config.toml
model = "contrastive image-text model"
dataset = "photos of plants and fungi (iNaturalist)"
train_examples = 22605
image_size = 64
crop_scale_min = 0.5
horizontal_flip = true
translate = 0.06
tokenizer = "word"
vocab_size = 1482
loss = "softmax"
embed_dim = 256
encoder_arch = "pvt"
encoder_norm = "rmsnorm"
encoder_norm_position = "sandwich"
encoder_activation = "gelu_tanh"
encoder_head_dim = 48
encoder_fused_qkv = false
encoder_qk_norm = false
encoder_parallel_block = false
encoder_moe = "soft"
encoder_num_experts = 8
encoder_moe_every = 1
encoder_expert_mlp_ratio = 1
encoder_slots_per_expert = 2
encoder_shared_expert = false
encoder_patch_size = [4, 4]
encoder_conv_stem = true
encoder_depths = [4, 4, 4]
encoder_widths = [80, 160, 320]
text_encoder_causal = true
text_encoder_width = 192
text_encoder_layers = 8
text_encoder_norm = "layernorm"
text_encoder_norm_position = "pre"
text_encoder_activation = "swiglu"
text_encoder_mlp_ratio = 2.67
text_encoder_head_dim = 64
text_encoder_fused_qkv = false
text_encoder_bias = "all"
text_encoder_qk_norm = false
text_encoder_parallel_block = true
text_encoder_dropout = 0.1
text_encoder_inner_norm = false
text_encoder_drop_path = 0.15
text_encoder_positions = "learned"
residual_init = "scaled_by_depth"
optimizer = "adamw"
lr = 0.00072
beta1 = 0.9
beta2 = 0.999
eps = 1e-06
grad_clip = 1.0
l1_shrink = 0.003
ema_decay = 0.99
steps = 6600
batch_size = 512
epochs = 149.5
lr_schedule = "wsd"
decay_fraction = 0.2
final_lr_fraction = 0
warmup_steps = 330
weight_decay = 0.4
Rows from block 9 of the image encoder, named by matrix and row number. Rows with one number belong to one attention dimension. Each number is 500 + 40 x the weight over the matrix's rms, rounded and kept within 0 to 999. All counts start at 0. Numbers have three digits each.
# q: attention query (encoder.blocks.9.attn.q.weight, 288x320), inputs 0-106
# k: attention key (encoder.blocks.9.attn.k.weight, 288x320), inputs 0-106
q.227:573600500549500500592453438500500476500500410413488498490500500500429412422437500449481570486608442500500500500589413500500584500402500447500448500500500569449500439500516574500457553500500397417536500500500500500500500509500500469500594439500500513500599500500500500500500500511500400441500500500423463500500500512500500
q.228:478428500500500500500418500500420582500582500417500500500500500407558500592500597500500426444500522408500396500500515418500429500500439500532500500500424598584429500563500500500490500500397500500470398500403500598500500500579500500500500500586500500500494500500500500421500500500500405424500500577500500500500401438545500
q.229:423500500438500500500598500500500500500415500500500500500576518500436500482487574500500435500419552500500457500500500500500500500448500561485500485500590500500546462500454500422500500541429609500469500500500400585500500500500500500560500451500449500452583500500500552500460500500500541500470457500500500500500500444500570
q.230:500558500539500500500461556491500500568500500500500484500500528567500500500500500500500465500414500500435500513500417500454542500500500500451500500500500554500500471500497500500500500521606582500500500500500606538499487555500500500454574451500439404500500404574500500500500500500500500500502500500500500500500500500500535
q.231:564500563500500500442500500500500500498407500500500455500500500500539475500485500568485500571467500480400500500509500500580447479500540500500500500500516500500500500500500500398601500500500500500588500500500576500600577508500500550500422500500500500500448456500500500500531483611500500500548500500500500522500469500500500
q.232:500500398553440500500500524500500503500500500500500452500489500527500419509500500500500500500500607486517494515495505465500500500459500537500500500500530511500432521553410500500411500500567500500453500547500500500500597600500564500453596535505451500553429500489500446500559500466509444577500428525500500452500420500468500
q.233:500497453520500586500507500421411537500450500428451500500558414427500532552422483500500551500500500500500500428592508500500500582605500401407493507500577500500500500500529581500492500573500500462500500500509500446500500500500587464500500556500500599500463500500500500476495500579500500491500500500500500500579468496586523
q.234:394501500495500424500514500500500414500500500550468500500414500500500500500500424557500424500546474573543500456500500500500500500500500500597500500500471500500598514500555500460500500500500417500500500496500500500572500500500409444500500500500500500503500500500580586531438603395500500544500420500500516500500584500500500
q.235:500457500500500590500598467500403457500551572578500430500485411580500500500500466584529500483424500500562499499500500500500505468500500578584570500436500500500500565569500599554500500500500500500500500500500500500505500500500500432524592500500500500500500500510500500500500500500500507443422407481510500500418500508500500
q.236:500514415494590500604500500500500524601418500556476589500500500500407500500500500530504500520431500500500560500500500575500474500500500500500500572437500500469500500500514500527500500500500408500529460500484500602500500500500500500500500562590500414421500500500500500500500570500399500500500500448478556500500415500500424
q.237:500500575470500500426555512513500500500500500500579480500532423516500503392500492500432500422500500500581500500500595567500500500500449500500500391593597519548500500593500500500584500500500500500427500500500500500500500500492428500500500500398446500500500500501448500560500485433416433500500500500609500500500500540462500
q.238:500595418500509500545467500591500500560500500500500567590554500500500500522500500500500500500500550529500577582400580500466500500500500519500500500460500516498500442449410500416500500415586579500400500500500500500500500529500549500500434500500508449500500500500602530549489500452480480500500406528576500559500500500541540
q.239:507469589500418500500407500500500500529500500500500409561455500405500498500509500500500500500500500500606436500422500414396482500500500500497500500500557522500500500500500500524516500500398500499581500500500545500500500500500564431500500500500500395500500512487409396511436584543500500508505447481471423500500500448500500
q.240:399500500500500490500500500500500500500500567595575438500494606575500432500500500500500449500405580500500480550500500508500500425465500402498536500538519514586536500500500500500542500464500500500532500500552500534500516436500500500481584500500487500500500500500575500391526500489500500500500428500434491500473500500444599
q.241:500500467500570500577500500500440566514500444500500500500500500459449406500549500578500530500500500500398500500565500500500500422500431401500500586500500500500500500521500500584574500549500500414500500551500391500500500601556500500500500401500575463500500500500500500460582500549393500500500500500433500500500500572605500
q.242:520500500500500500504500500500422454500537500500511423500409500500500500397500500407602510500500599415532500500467500500500500500576500500494500537501423592500500500571500443431555500521500500598552529500500500475416427596500500462514500542507500601500481442500500597500500500492563500500500500548500500448591500500500539
q.243:594511500500500531500500500500500500510500399500431500500522476500500500500500500533500500500500603521500396445432467493583496525420500500529424500500500500533500596500500500500443474449500413500500590500500500397444500496500523500402500408500500500535500467459500461500500500500500471560500500528482500500500583500400584
q.244:465476500579500500500500539422500500500500500500500500500500500500500480500580500500500515484500500500500500500500446500446407519500445395497455492500400461500500453500500576429562500500500430500500500500569500474510478500500500500521500500561500500500479557500445500500500500394500500500500500519595500534500500500456500
q.245:422500452538393500529500500465500492500414476431456424478500500500500510504500500500526525500500500402400500500500480533583533500487406500509600500500500500500500500500500500500488500400500402500501426500579513500500500500500500500500500429500560459500500500500557531500500512514500562568498500506500500500500500482500500
q.246:508500500500603500500489500500500500500500591500500500500584500500500546598479500473553500500500500500583500541469500562500521500500500500538579500500500490500425544412500500500578464450500471500500500500591500452467500500498489591412489540536500500500500500409500500500500500500558500500423500500500524420545603500500525
q.247:500534500500500500500500500500577500508505419500500500500519474409549414602500535500447481500500500500500500520500585500500500500440450500500500500500500518528500427397500500395500534500500500563500500534500500500500500500500500401500500586482391564500500500500500500500500500500465500423500500499542557393504530496472601
q.248:500466500499498500500464442500500500451512600500569500500500409541402500500500500498403411500500500500419495557592500500596500563500393500500542461504436500500443500508500500500500421500429500403493553416496500555500500500500500491479545543445500393500582500500500606500500500582568488548447500500479497500487500511500439
q.249:500500398500498448532538500561602500500434462500500479431500502498500410477481500500500500500500605500594500578422500532504500500500500562448543489523500500500543500500500473500500528500500500500500533532500547500467462433500500500573500491500605570573500560500500438462500500500500605500409500500500500500500500410500414
q.250:442500500496430500500593429500500500550473521470500500500500457581407563579573500431500587500500561476500500500497456500494520500500500500439500500500500504456500432500564500500500406408500487500500403500412500434500500500500500500484561500500585500532500500500500500585468500486500570500500500500500433405500500500500439
q.251:500435500440500561500453463500492500500500576500606500429412500500582500500500500504500574536500595416500500587500500500600500538500500592500496500500500500489500564421500560407500500404470500500459500500422500504500572500539500405500500500511485587500500500477590500500500500408411602500500500500397500524500500572463447
q.252:500446500500500500500433552509496508500480526446514500603482500500534500526500500481500604500500500500500559500500439500500500500437500500545500552500466580500500500490500595492506404467500500500466500523500500500500566481549500502490500500500500500500500500500500506500589438569404500574485500500500410500550500500490591
q.253:500500500500519393577421500500417545608500558434500538500500473500541606500445571500422500600500544500500584460500428576500500430534563500554565500439500500500588500500430397500500500500500500500500500569500611500500500500500500500504500594500500482471500590500601500500500500500500500500500502500432500454481500500500490
q.254:500500500500491500420500500559500500500500500500441500500604500500500564520500500437556500447500595500500521399500525500500544500526500500437469564406500520479500500447554500500500461577470502473530500500500424424500500500500400604500500424472500494500539500500500500500500434500476500500400500500500500500500500555604500
q.255:401500500500500489500500500411415460500500500500500500429500500500500396489500508576542500413500500500500500500500500500500500433561500562605500500424500500500500500500500500596470500500500435438577396517576512509500500500414405472401500592500500500500500500462590500538500581500596500500500500433500500500500500601500512
q.256:594494580482500500538598500500534500541500412500531554500457500500500504515500430580425568500597500555436500601543500436500500500500500500448584444561424501500500406437500500500544406462500528500500599500574500403434500500403569422541500565500500606553500392500550607445500426500500544500527511500500500500505602426573438
q.257:500500500500500500509603500500437500500591546534526564500498428589511464500500476500544415500500527500489511500507537500581577414501500460432543500537500460400500500500500500500500500500500500538555435500500611500544500500500500500500500500500431497537452483583500500500500500528500396404500500500500500516500500500391491
q.258:500500565500470500500500500524500500500542500511500500500500496411595500500500548500500500500500500500441441565500500501452474508500500403489500562500516500500500402603463500500521500500500500500408559500423500500500544500500576500461507500500595470424500555500500500500500500475512416500436500499485500584473513504500427
q.259:541500500521500500500500500500580500509500445500500500500500500461479500500505394518493554500437500500598606500500500500589500500496500500500500500500500500500500500500500498393449500485423553500484500500503565500500474532500500500487500558599500500557500413559561500493500500500599500500400500500500500500497500500495500
q.260:500413500451500517464500556591500500543500431509500500500591585446500500500500506500500588500529500500500500424468500500535434500456500500547472607500500500500500412425581500500546572500500500500500568500579500500419397500500474505500500500559500515411482500500420500449500500508553500500500500537500500500469500500500450
q.261:419584556450531521401500585500500500500546489500500500440500500500500500500562489500500500500500555457500500421500405500458500500500500500585500500446500571500500500500500430500500500500436500592500500500500476498559500443426500500500500500500449500500484434547500500500500500500598425560500547500512503500500569500500500
q.262:500500494553500500500582423500437583500562500567535500500557605500500500500500500500524500500500500461500500500596500500500500501500500500457500532472500500409520500400500418500590493500500500500500462564532500500477500500500471419500557500500537500500560401602500500500500500500500500439500500534500496500500500398500500
q.263:500535589500390500500420500500500457590584457500430400542500500500500500500500581500500500415500591455500601500598537477580582534529586433552500594500500479500392500500567499500415500453500427500464500477453500500395500564500500500500500467404500500581465500479500404500500465491441500518590598508500590600405500500500500
q.264:554562500478500500500500500550500456545440500500500500500500570500526500500541500513560505579500500596580500433500500556500428500500500514500608500413500447500565577462500576536458427500500462503500577495500475545519500500588403504464500500500539592500500500545435500515434500466500506604500500540532438500500500438469500
q.265:500511500587500500500475500464500500500525446500500582500567452567500500500500466500500468500500450500500500500500500431500500500537439500500500500500500514500500513500500529464500500500497540500500500500510476500583500454500500455536500500500533500500507403500500584464386500500573408500500398462500500460500500500504588
q.266:458474567607414500488500500500573527500500500500500500434500452500435500500500500461431500500500500482500509500500500500590424586500500500540500424500500576500481500500500500500464531500500500500500500500478550500500465500500521500500500500500500492500603596500459468500587600610500500500500500608603568500500500500473468
q.267:500500500598500392462500550500520500438471500500459500511527593500500595507500500500399446500500500500500434500554500500500500475500412493492500500455585420500500500388500500500441500500500500500486419500570500577581541500500500500500409452419465490500500500500545524500500559599500500538500500466398500500500406473500500
q.268:500468500421521446419500500500500473500500500447500500429589500412520500500536568421500500500523606553500500500464500479583500563553500398500600491500471394500500500500500500500500500500486403436500500500579432500500500462500500500431500563483500500500463557500500500500500596487500500500500500500477579500500500500536597
q.269:562520592524500500500500500500500409500516390500500500500500500500470500445500500520500500500500438442500500500565500500557493548500500500500516451500520589407500500500500500548500501500500500528500500587500500500519500500502500500500483500501505480500539395500407517500478500494401481500500420565500500500500500500500500
q.270:500444578462500500500500471500500582500500393560500478500529500500517500500500500571500500393411500500487419500401451500545500441500579500450500500500411500515500499500490427437520500500500500506500543500500500458500500500500407500500550500500500404500401500500500523566396500500410500533500500444500500500500441500500500
q.271:500399548500500500580500500500548500553500500500500486537500500415500477500500500500500569553500500484500500500525394500500515500500500473474570500500527500471500410426416439500500467500565500452457500500500500482500500500500422446500568606435500404500421500449465500500500407547500500535500500500450500500500500520500500
q.272:500500500468500500608500500500434500590500500500567500500511501441398500500500592394500500471534500500500567500500409500500500407500500500500451500500438551500493500500453477500500500395557469500500500500443578592500449424539500500500536500500461500500437500500584482500500436500593500500500500560508500517500535469405546
q.273:500500500469500500500484500423500423500471475500433500584500500500500500468500507500500500500500500500500399500585500500500500585418500500500500500500435500431500500500500466500500500537500437465461500423423500500500500500500500500597500500500500500500500500498521500510500500500453475500500449500500500500485500500500457
q.274:515500500430500480569500500500523500500544500500500500420569500500493500543436463500583495456500606471396500500500500500502494468600500500590481488500500500500537500500500572500470500500500500574500500500500508500500500500401500500506448500518549605576500438443500500500500451500500500500500500500593500500500599500400401
q.275:500476500500500500599605520395500500402500500500500500500566500545500500500593500500500500512500449547500500500602432500505431478535500395500586480553500581500500481595601500599511500500507500500500500500471482500409500420500461444432500500559500489587500500500600500398500500500500500500500600597441478500500500540551574
q.276:559427500500527500586500500500388500500534393500405510535500500500500545500500429500500500500500525500516566500500432593420500500500500415494524500500500496500461500593500494491500404500474500500500500516479415596500500500500500414500500500500484500500500500500500500550500505500522500611500538500500419500396500500412500
q.277:579500500434500500463530500423500433500500461461500500500500443474500574560500500471419500500591500522500500406495459500607438500500500500577540500440500448500500500422432413500463500500500500500500584605500412455599538500500500516500500500500500503500500500500500594500500425500500408585480406500500417500562432500445588
q.278:500500503563500468500500420500570500500500500500500500482562500500511500500509500430516470447500434500500500500506500500500500469500453500500500514561536482430500501500500500500500492500500500490500499488579470500500454500403498504500500474500480500500500500500538500535570500500500500398500588500500433500398500388500500
q.279:440500500500500500500500542460455421500500500427500526500500500500500398500500526425459500439435500443500584500500500500500417573500500500500500500500490415500543480500500500510500518477585500500500500500515500500500516500500500500500500575593500603500500500496500500500529500500556500533392500504511568500500500500484500
q.280:500529500500492500500500604500481500549500500500500500500500500500500500500500430489520473500500500605500486500500404500500500500500452500500500500500564500540500500592500418545500545500531500418441500500500500499500506500491500500500500500456551500500500500598500500584583500601500548581543496410500428465500516500500425
q.281:525500500500500500435500500500517582500500500500500500500500500500500464500405439500500500500491500432442500500500500500500500500500500537582489500500440500440500500500606500500500500500500583500500500500500500500500526500523500584480500460500500587573560500500500465500414586500500500401609500500529500480410500451500429
q.282:546585500496500458594437500500500500549500500500581500500500541500500494500500500500551500573430562500434500404595500508500500532500500478472500500500489500500500500500568500401511500421500500500487500500523404500500433500500500451583500521500500500500500500574500529500500500500500427500429500500486500541500583608434445
q.283:500500484596500500449500475500500500581467500540500500545605573602563500415500541498500500538500500500500500453547500500500567500500500500500527500500406536500500500397500545500525500514500500500536583584500500500537449500500537476500500500500500432405554500500500487500500460423500500513500500480500500500500500413500500
q.284:500496546538446519500481500595587419560479500500574500500500500500500475410500500395500525599500402500500426500527500501393500490478500496500500469558500495500474500500500571452500500500500500461500535500479476500533500566500500500500502500500506500394500500500487500527500608500500414435500539500481500500500500529425500
q.285:500426485500496500472501500500500503500500500500500550500500500500395500561500500572500500456476500451499414500500500500500500500500500500500465500500605500500500558547500500500500500500500500542500500559500500495430500500500500500403500552500500597476500500500483500500500500500524601500500420494560428500594500500443537
k.227:500500500501500449500500500500500500511463500500500571517398461438500500512500500500500552500500434500500409500500441500500500598538567446408513394571500547500500433500485500442602500500500500500500597500599500534443500446477412489551428500500500500529500579391500412575500500500500500500610526500558500500500500500476434
k.228:500500500500406411586500478500500500433470500527500500500500563500598500407533500500438500500500520500500500600447577484500500447500408500500500500534500523593500500500500513500508406422452525457500548500500500500500500415558500500484478500510500500561564500500558500554500500549500500500541527439500490410589500579498500
k.229:575500500500500500545397500534500500536448500500500484500500500500500493494500521500500583603500540515500468500500572432500500500453500435500500553500500423500500500544500500500503564400607500425500500583500500447500563438500438500500541595500419500500452555500580500481458441500500481585445425500500500500500500442500602
k.230:500500587500500500500500500540511473547477440500500500500428491500500500500500500491582403500509470532500500500500500500500500482500500500500550583500500531426500500500500500442516500431500500500500465578414594581500415500577500500500500394396582500500500449513499594500500500500500500500500493549500500469515500500500475
k.231:500500500432500500500500500500500500500500530536500500500500438458553500500608500500590562500500500500511500500406448551468412500595416436500600500425500424606508474500500452569500500426486500577500436577557500434500500533529500500500500407500587395500500500434510411500500500555500500500500500500578519500500437500522500
k.232:571552500500500524500500500397500500447508591421500430500512500500500551500500500500513500476500500533500500500509462500412462500568500500427500500500500500500500500446533592500518481500500500500548500500500487500500500584450500500500500500502434500500606500500500479500604500500500500573500500402531500447433589488393443
k.233:500500515500500604500500500449500500409500494500590448436500462591439590422500500587504489492561500500421500504500428579475414500490500571473384521500484440595387468500500500500500553500500500539577500510460500500500449500500480400500615500579500555500500500435587553500500500500500443500500575500465500500500500550500388
k.234:580500500500477500500500588456500458500492500500404500500500500500579500461500500500500440500579410478507500433549482500511500409514528500500592500500455500500414587500497466555500500500500399500598503500500431500431541525500500500500500500500500500453529598500500464500500432500500451500500446500500500500589561500500500
k.235:456500500500500500495507500525546533525538500526500500500500598500500527500500500538500500397539500500500500500516500500500557400500474500586500500563469500493500500500509500500500500541542500500481500500500393500500457537500500457500480566482500500405561500568500500500459500500503500500500390471498500401500500606500500
k.236:500500500500500500422500500500500500500572500498500585500575500500500500443545430500483500500500579500410500500500500500422500500415500500500500526472500510401500443500500500500500439500500500395399500500500407500491453484500447500500500500500522517500415500500500500500500500500500500490500544500500500500588500500568429
k.237:562500500500500542500561519546569500500500500500553587500500500500465500505500500500500500576482513500500428500500500500433500577558500450500561500500418500500500500500500393500500500505500473500500446500500500391402500500426500409516453461500573500500500410500468500500500439463500564395532500604575500500582500478500500
k.238:500555601500500500545500500451426500563546500500605500500500500500500536572500589500524530572500500500434500510500460500500500448500495500500500500585534567500500469446394542500575498500500537500500500500500453500500500500500501480500500500523500569500500528500500596504416464603500500487500500500479500504552500500469420
k.239:500500500422500426599500600500500476399581424517500578500604500587552500500500500500559500531547500500500500500500465450553560500485500403500500500483500517500552500596500500519500521500500500430519500500500500539465500577518500500500500500500542500500551500500500500500500505500463585500500500467500547500500500500500494
k.240:500452500472500442500500400500500500500500500491500500539500423500500463500595500442489500500500500500500500500500500600438500433500500585471589502512500519578500521500500405595500422500500500500467530500500448529500400500500400500472500500500590585500500503472490421585500500526458500500500500500557564463495427405479482
k.241:500500506500416500500454500540500500500500502505500569500500468576500500495500500500500500438480500586490500500500502500500429500563500500583500500500500500500500500527500500492500500500500507456500500590457500394484500500500500599500603500500500500415578500578500500567500500437500516500397500500500500500500500553404500
k.242:459500500500500445500510536500598595500500403500500500536500500439447431418394419596500500500500436432500500500500500500500504537500414409500569500580568500500500500500500500500500500566392467500500500500500500473500426423500500413500567520566500471500451500500580500500500500533500585500511446500500500500500500412500500
k.243:466500500500500500500500500434523500512500543500500500500500501597541555535502500569500451520444532500500518438549398595500398463539500504500514500526500429500500553500500500500500551500551401500500538500500500500500581500500428456500500500540562478500412500500500527506556597500500603500500500500500500500500500500500500
k.244:500390411557573500500526561500500607440488444500500466500594500500500500501433532478489500496500564500500500592461424500603429463454500550493504551572565579500500443500396542613519500566500501505500508500442500434481500494500500500500500500500500584564500500412480500505603500608537554500500556500492446500409500471500455
k.245:500500423520500556500500503500500500500500400540500508509485500500422500496500500609500500500500500500500500565510539500500440434500474500462395488500520439429521595515500423500453500523589435493500500500500500585560500500405500500500500500500511601500500500442500500500500476469400500500500401582500500488500500500394601
k.246:431531500500394500500500565500500500500559500573500413500510500500474420448605500500500500500500567500573457500458396500500500500421500498500485500500462500500588500412511500544500496500515574500497500529500500397500500575530583500500500500416500496500500500500500500500500500500500500500500510500500399500500500454488500
k.247:500500562500500449517480500441509497458574500500528531500499591395500500500513500419607500500442500500500500500500574500500500550500500500500453500500500500500500500525500404500455500500410504500500500489512402409463500500461515500450500500500500535500500500510535500500500500471500500500500500500500500500500500500500478
k.248:592558500500557424546500447500500486500474500397500500578548516500500460500500500500500557506500592500586500568500500484502540555443500500553500547529500582441430500491500500405518500479468500583500500500401496500434607500500500567500411465500500500531534415500496500589500500410399500439500525500505500500411479434500500
k.249:417500509484500604500500500500500500500560403500500500500574531500500500500565536503500500533419500463500442500500500583500500500500503500500500500493500442500500500500500414397500545500500458500500500598486500602500553429500468464597500500602412500500500420500557526488500500500500454500500500428536500500500594500444500
k.250:429500470500431540426500575500478500560494528510500457500400500486418500535584500500500580500477500596500500591500500500500500500464500500396533500519500500500407500447500500500593500397545425530500533426500579500500426524500500588582451500500520500500452500500489434500500500500475500500432444500500500404553500500446500
k.251:514500500494553500537500433561506500500500500500483500500586483469497500397414500413473500519500515500485500449591521570500603500500430500530449500500500597500542500500603551500497579558500417392500494409500500469446505500496500500500500398570498481439571500500500500500420500522424500500399407574533500500500487500500500
k.252:500490500500500500556463500500500544500598500492594500587500500564500476500441571478414500424500403592500500500574500500500535500500500500500481500537500500500517500469451499500500500456500477541500500500500536500535595500500500406500471500444508492500500433574500549500500421500500406500500500433500500489528414396429500
k.253:447500548500558504524475454500580500529504500570489500398500524568500584553456500461500482514513500589500500500500500497500500500500500411476500500500536499588433451500500500500500528500396601420408546500500484423500487440500500500500426500500500500500539500500500550500500463500500500395500567517558500473422500500417468
k.254:500500500500500433500500500500564399500500500500543500561500545588500429500465500500500500500500500500576500395544500500500500500500422500510500500500500500445500500600556500447437500565567530500494500500515418500458498500500500500582500599500500500500500410524483500500500551522500517500500593500500425500425500500456500
k.255:502500565500500500571500500500500500500500602500500418500500417487500500500500569500455500500562515500406547500500500500500500500500500500594500500500500500576500500466500578391600500500570587430500500500395389500500500500500500411419500500500500396500500500500500572500500422500511500438422541485487560500528500500437500
k.256:459500500500542500500500401500500500500500606500500417476500500500500500500500500500500469500500444500577500500500500500500496480500531500429511425500578500500500590522395500522583500500500537500500587500500410500421581500513573500500500500500428500500539446598458460598586500552500400470500500500434500442500500500500398
k.257:475518491500500451605500392500500559500500500500500500412412500500500500406500536500500451511585500500500500500557500500550500500424500500500500500577563500500477500500484438500500402500500500500500415500507420500391500443461500500500500400500493410500500500518500391466500500500602398423500500500498500471532559500547443
k.258:500459500521429500500500500477500500500481500529500500418396508500592500500500572406463500400500573500421500500393515500500507500500500500500500500500561500482500579500500500440500500414500515445500500500500500560500500573506586437500500508533500500484486500569413405500500528500459547500531500561509500430462500600516500
k.259:500531501500500500500500556500500500500500500553492500539457500500500500449500500500538500480500500500472557500500602500500500488575511579393418575534500464500585500500500551401500500500500500500500540457500500500500504500579500500434545500500604584589500577500440532500500499500419500500553505500450500410454500496551565
k.260:500404500508489500500423500500550471500457500467443500500500446500500500570500500509500500500423500440493413438500500517500500472500500486500500500500404507500506500500500500500502414513408500500500500500500500500582513500500500533428528500405500500500463500500500500500500500500500439500500500500494500498500500500500500
k.261:500500500500413578480453500500594500500500500538500500500500411500500500500446500421500500500500438500500597500500500500500500500500560393450396542500500474500430500500500500416412500500500500495481574455500420500500500426500500395479500591500466500425500500500591500412500500500500488500508500597500500526500604572500500
k.262:500546398500556413500500500498500500500500500500393500500500500500500500500500500500500500500500500592451579500500552500454500482500500500586500504595469500500500500435500500500500467500500444466500514500500399500500500419499500500500500563500494531500446534500410461500500478528462500473500424553500516500491500504500500
k.263:500422500440500500454500500500606448500500485513500605500500500500500500500573500500544476554427543474500541500500510500500500480500500500559415500525500500500500500581500500570411500500500545552500487399500500500398601500500573409408500500500534500555427500500482515500467500500548588490458570462499500417500500500500500
k.264:500500500434426483500490500500389500446592500500500500500500500500500518500500500500500500452550432500590578476596500403520500606606500466544452456499469432500564500500486500500439500500582500510500500500500505523454500500401446500500500500424574500560500500500529500554500423500449500500500428601500522500500441500583500
k.265:587522458500500500481558607500500500500500500500442500500481500526500500579580500453475446399500500500401500500500500500500403553470500599500500500402500540500500589500500500417500477503500553500522500549500541500500500500500482500500500500500463551500447460500500500500500500416500495500500500500473592474500424542565500
k.266:500500500460500555500500500435500500402500469500500584520500500500492451500500500500540500558500494500476572546500500500590500500500496491500500500500579500500478500500553500500492458460500500468519500517500596453500500464559510510500500500500500500500457500408500500500500500500484488500500500500581500426500394500500500
k.267:395500440600500585500500500500500500500407500481442500399413500500500500500500447471421500500500500439405428500500492500500522563500500429500500500500500500500500453500560500500405450500500556500418500539500500500452591500500500500444500500500595500500500500562499500515597500389500493510560500500500557500509489441588500
k.268:500500510500476500500393439500500464500558500470500500500500500447412522500417606502457418591500503464500500500500595500500470425500500500500500500500598500500500500600500500500511500500500589500586500500500402527466500500443528449500500500500500500557500561500500594500500571405500500500581484500500412500512559467500500
k.269:515426500545500500500500500487500500500468500500540607582500500500434469500500500441500478438500598500490458500539500500582500500500412449500500500500500500563500585500500500500500500500500561547500500500500546601500401572500488500500583500400606500436500500568500478500572519500500500500500523500500500500500589500487500
k.270:500485467500500500500500500533599500500500401500500500500500500500418516500500500500399500500500500500401500500500466500483532500500500500596487477583561500524412588500489500500500500500555448500478500500549500528446500500500450500401500599423500500523500595564500500436559500500538582500500540500512500500500571500500500
k.271:500500532500500500500463445500491451500500583500523500476500500500500500500500500500500505482480447500588531500500500500500500488500500469468500468500403500596487438500500580500500459467505500500500500466500500500574500471413500500500500500500398433500500500443500500480541500500522500500500500500500500440500411538500500
k.272:500500500479500500500500500500500485500549419500500500500591500408500555470430500576464500533467500500500597500496500500468457500500430500533593467500500496500397500500500443416520500590500500540500500500535500500522535500500538450500507534425500500472448500451550404451448553462500500500500497391398500500500500500500443
k.273:500500559402500604500500575491500500500465426407429500500434500500500500500500589500500488500500602485500500587438500500398593421500433500461500500500535500500528397500500500545500500500395500500500500418486500500500500604500500500500491589500462500500481500500500423553511538455500500500500500546570500517500500491500500
k.274:500500535500500500398411587500500500500500451481500489500461500500533500500473500500500500463500500439470500597604491518500500500500473500588454452459500500505604570500500570500534491448589433500564500500500500512474500500450426500534394469500500500500500500500500500500513500500500502474449510475576500500521586500500500
k.275:500528500500500425500582500500545500500500500493542541500599485450416473512539500500566500598500523568468500461514500500500457500500546448500513588500500540565540500500500437500400500585500500500500500581500500510500567500500500498500393419595500413500591500500500500586500411500500500397500518500612500500417577500604551
k.276:500500500500500500500500500500588500500533500561598500500500500500500500500500402500500500462432535500407500500493500602500500500482500484569452412452598459516525500572500500500500500500500500500500500500584435500500435401500500500500500500554500500500500500500500438500527500500500503490500466411404415500500434500500527
k.277:500512500500500408500500500393500524408519583500449500426500500500500562500500500500430557500500500500500500585500483500500500512600577565500532500512402500550558500587556500580432500413500500500540588475500606500500592500500500500500500500407500500500500596481500500474463500462426393426603500500500582500489500500500490
k.278:465500608500421439483500524500500500468428500458500500500500548419500488500500500583500500500500395500500575500500500500424605500500500448500500500438500429500500493423534581511580500500500488500500500500500427573500500500466537500534500480500500500500467500463500500500503500422603500420559500573563418500439500500465500
k.279:500500500500500500475500500500500500513500404438454500498500500500500500578500500496500500500500500469500500550500487500527500500500500500500500500500530402535465500500463527500500500500500406483500500500548500500578500500525500500474500500500417436500456500500529500500569589500500500488500500500472500500500426500500500
k.280:596500500569500500500496500500500500500500500500500511522596457500500448500500500500500500500548500500500524490503409500500500500581408445500592500500467465500400500500500500553500500500500500500602500428500500578500500500586500414500572500500401550519519500575575500405500500463500514532553567535466433500512500500500500
k.281:500500403558500500500500500500506585500482500544604500500500431584500500456397500500422500450500500500437601500556577500559402535493541500500491509500500606568500577500500500500576500500528560500500500500500500500500432500500483500415500472500500565428500500407500500515500500500500500599500500500500500500500522531500479
k.282:500515500550428416500500468500441605500500458564528449500500500494500500499500500490500500540494500436523566500533500500544500525472507443529404500500423512500500500600438573500466500468473426400500606500552589424500500500500500500572500500444500500518451446500500500500448500500500579500412500500500500500500500567596587
k.283:559589500500571500538410500500500574500500500448500500585436524500511500544587500500500500500500500500500500500487500500500500500500500528423500500532557500399500500500500500428500548517575500563500559444500500500573500487500545513500500506500404582500496500500471500573434560500500500500397585500500500424500500500500412
k.284:500478500500500584500500500591471500500500500423500518461500500500500500490500510500492500500500500473602449500480397500500500474602500500500500500500500575436500577573500500500423500500500551408500487500581500500469537525500408545500500500500500500500500500490431444445544500500500500513500569500463468409516500500500500
k.285:526578500465568455500500582500500500500500500500399500500395500500486464500444500500500407500500500495500500500500480500478486599500494548521500500524500521500500500500500538500500500500500500519450500531500491559500500500500557500500595500500500537500460499500407478604481470500414570500500500500443592500421500500465466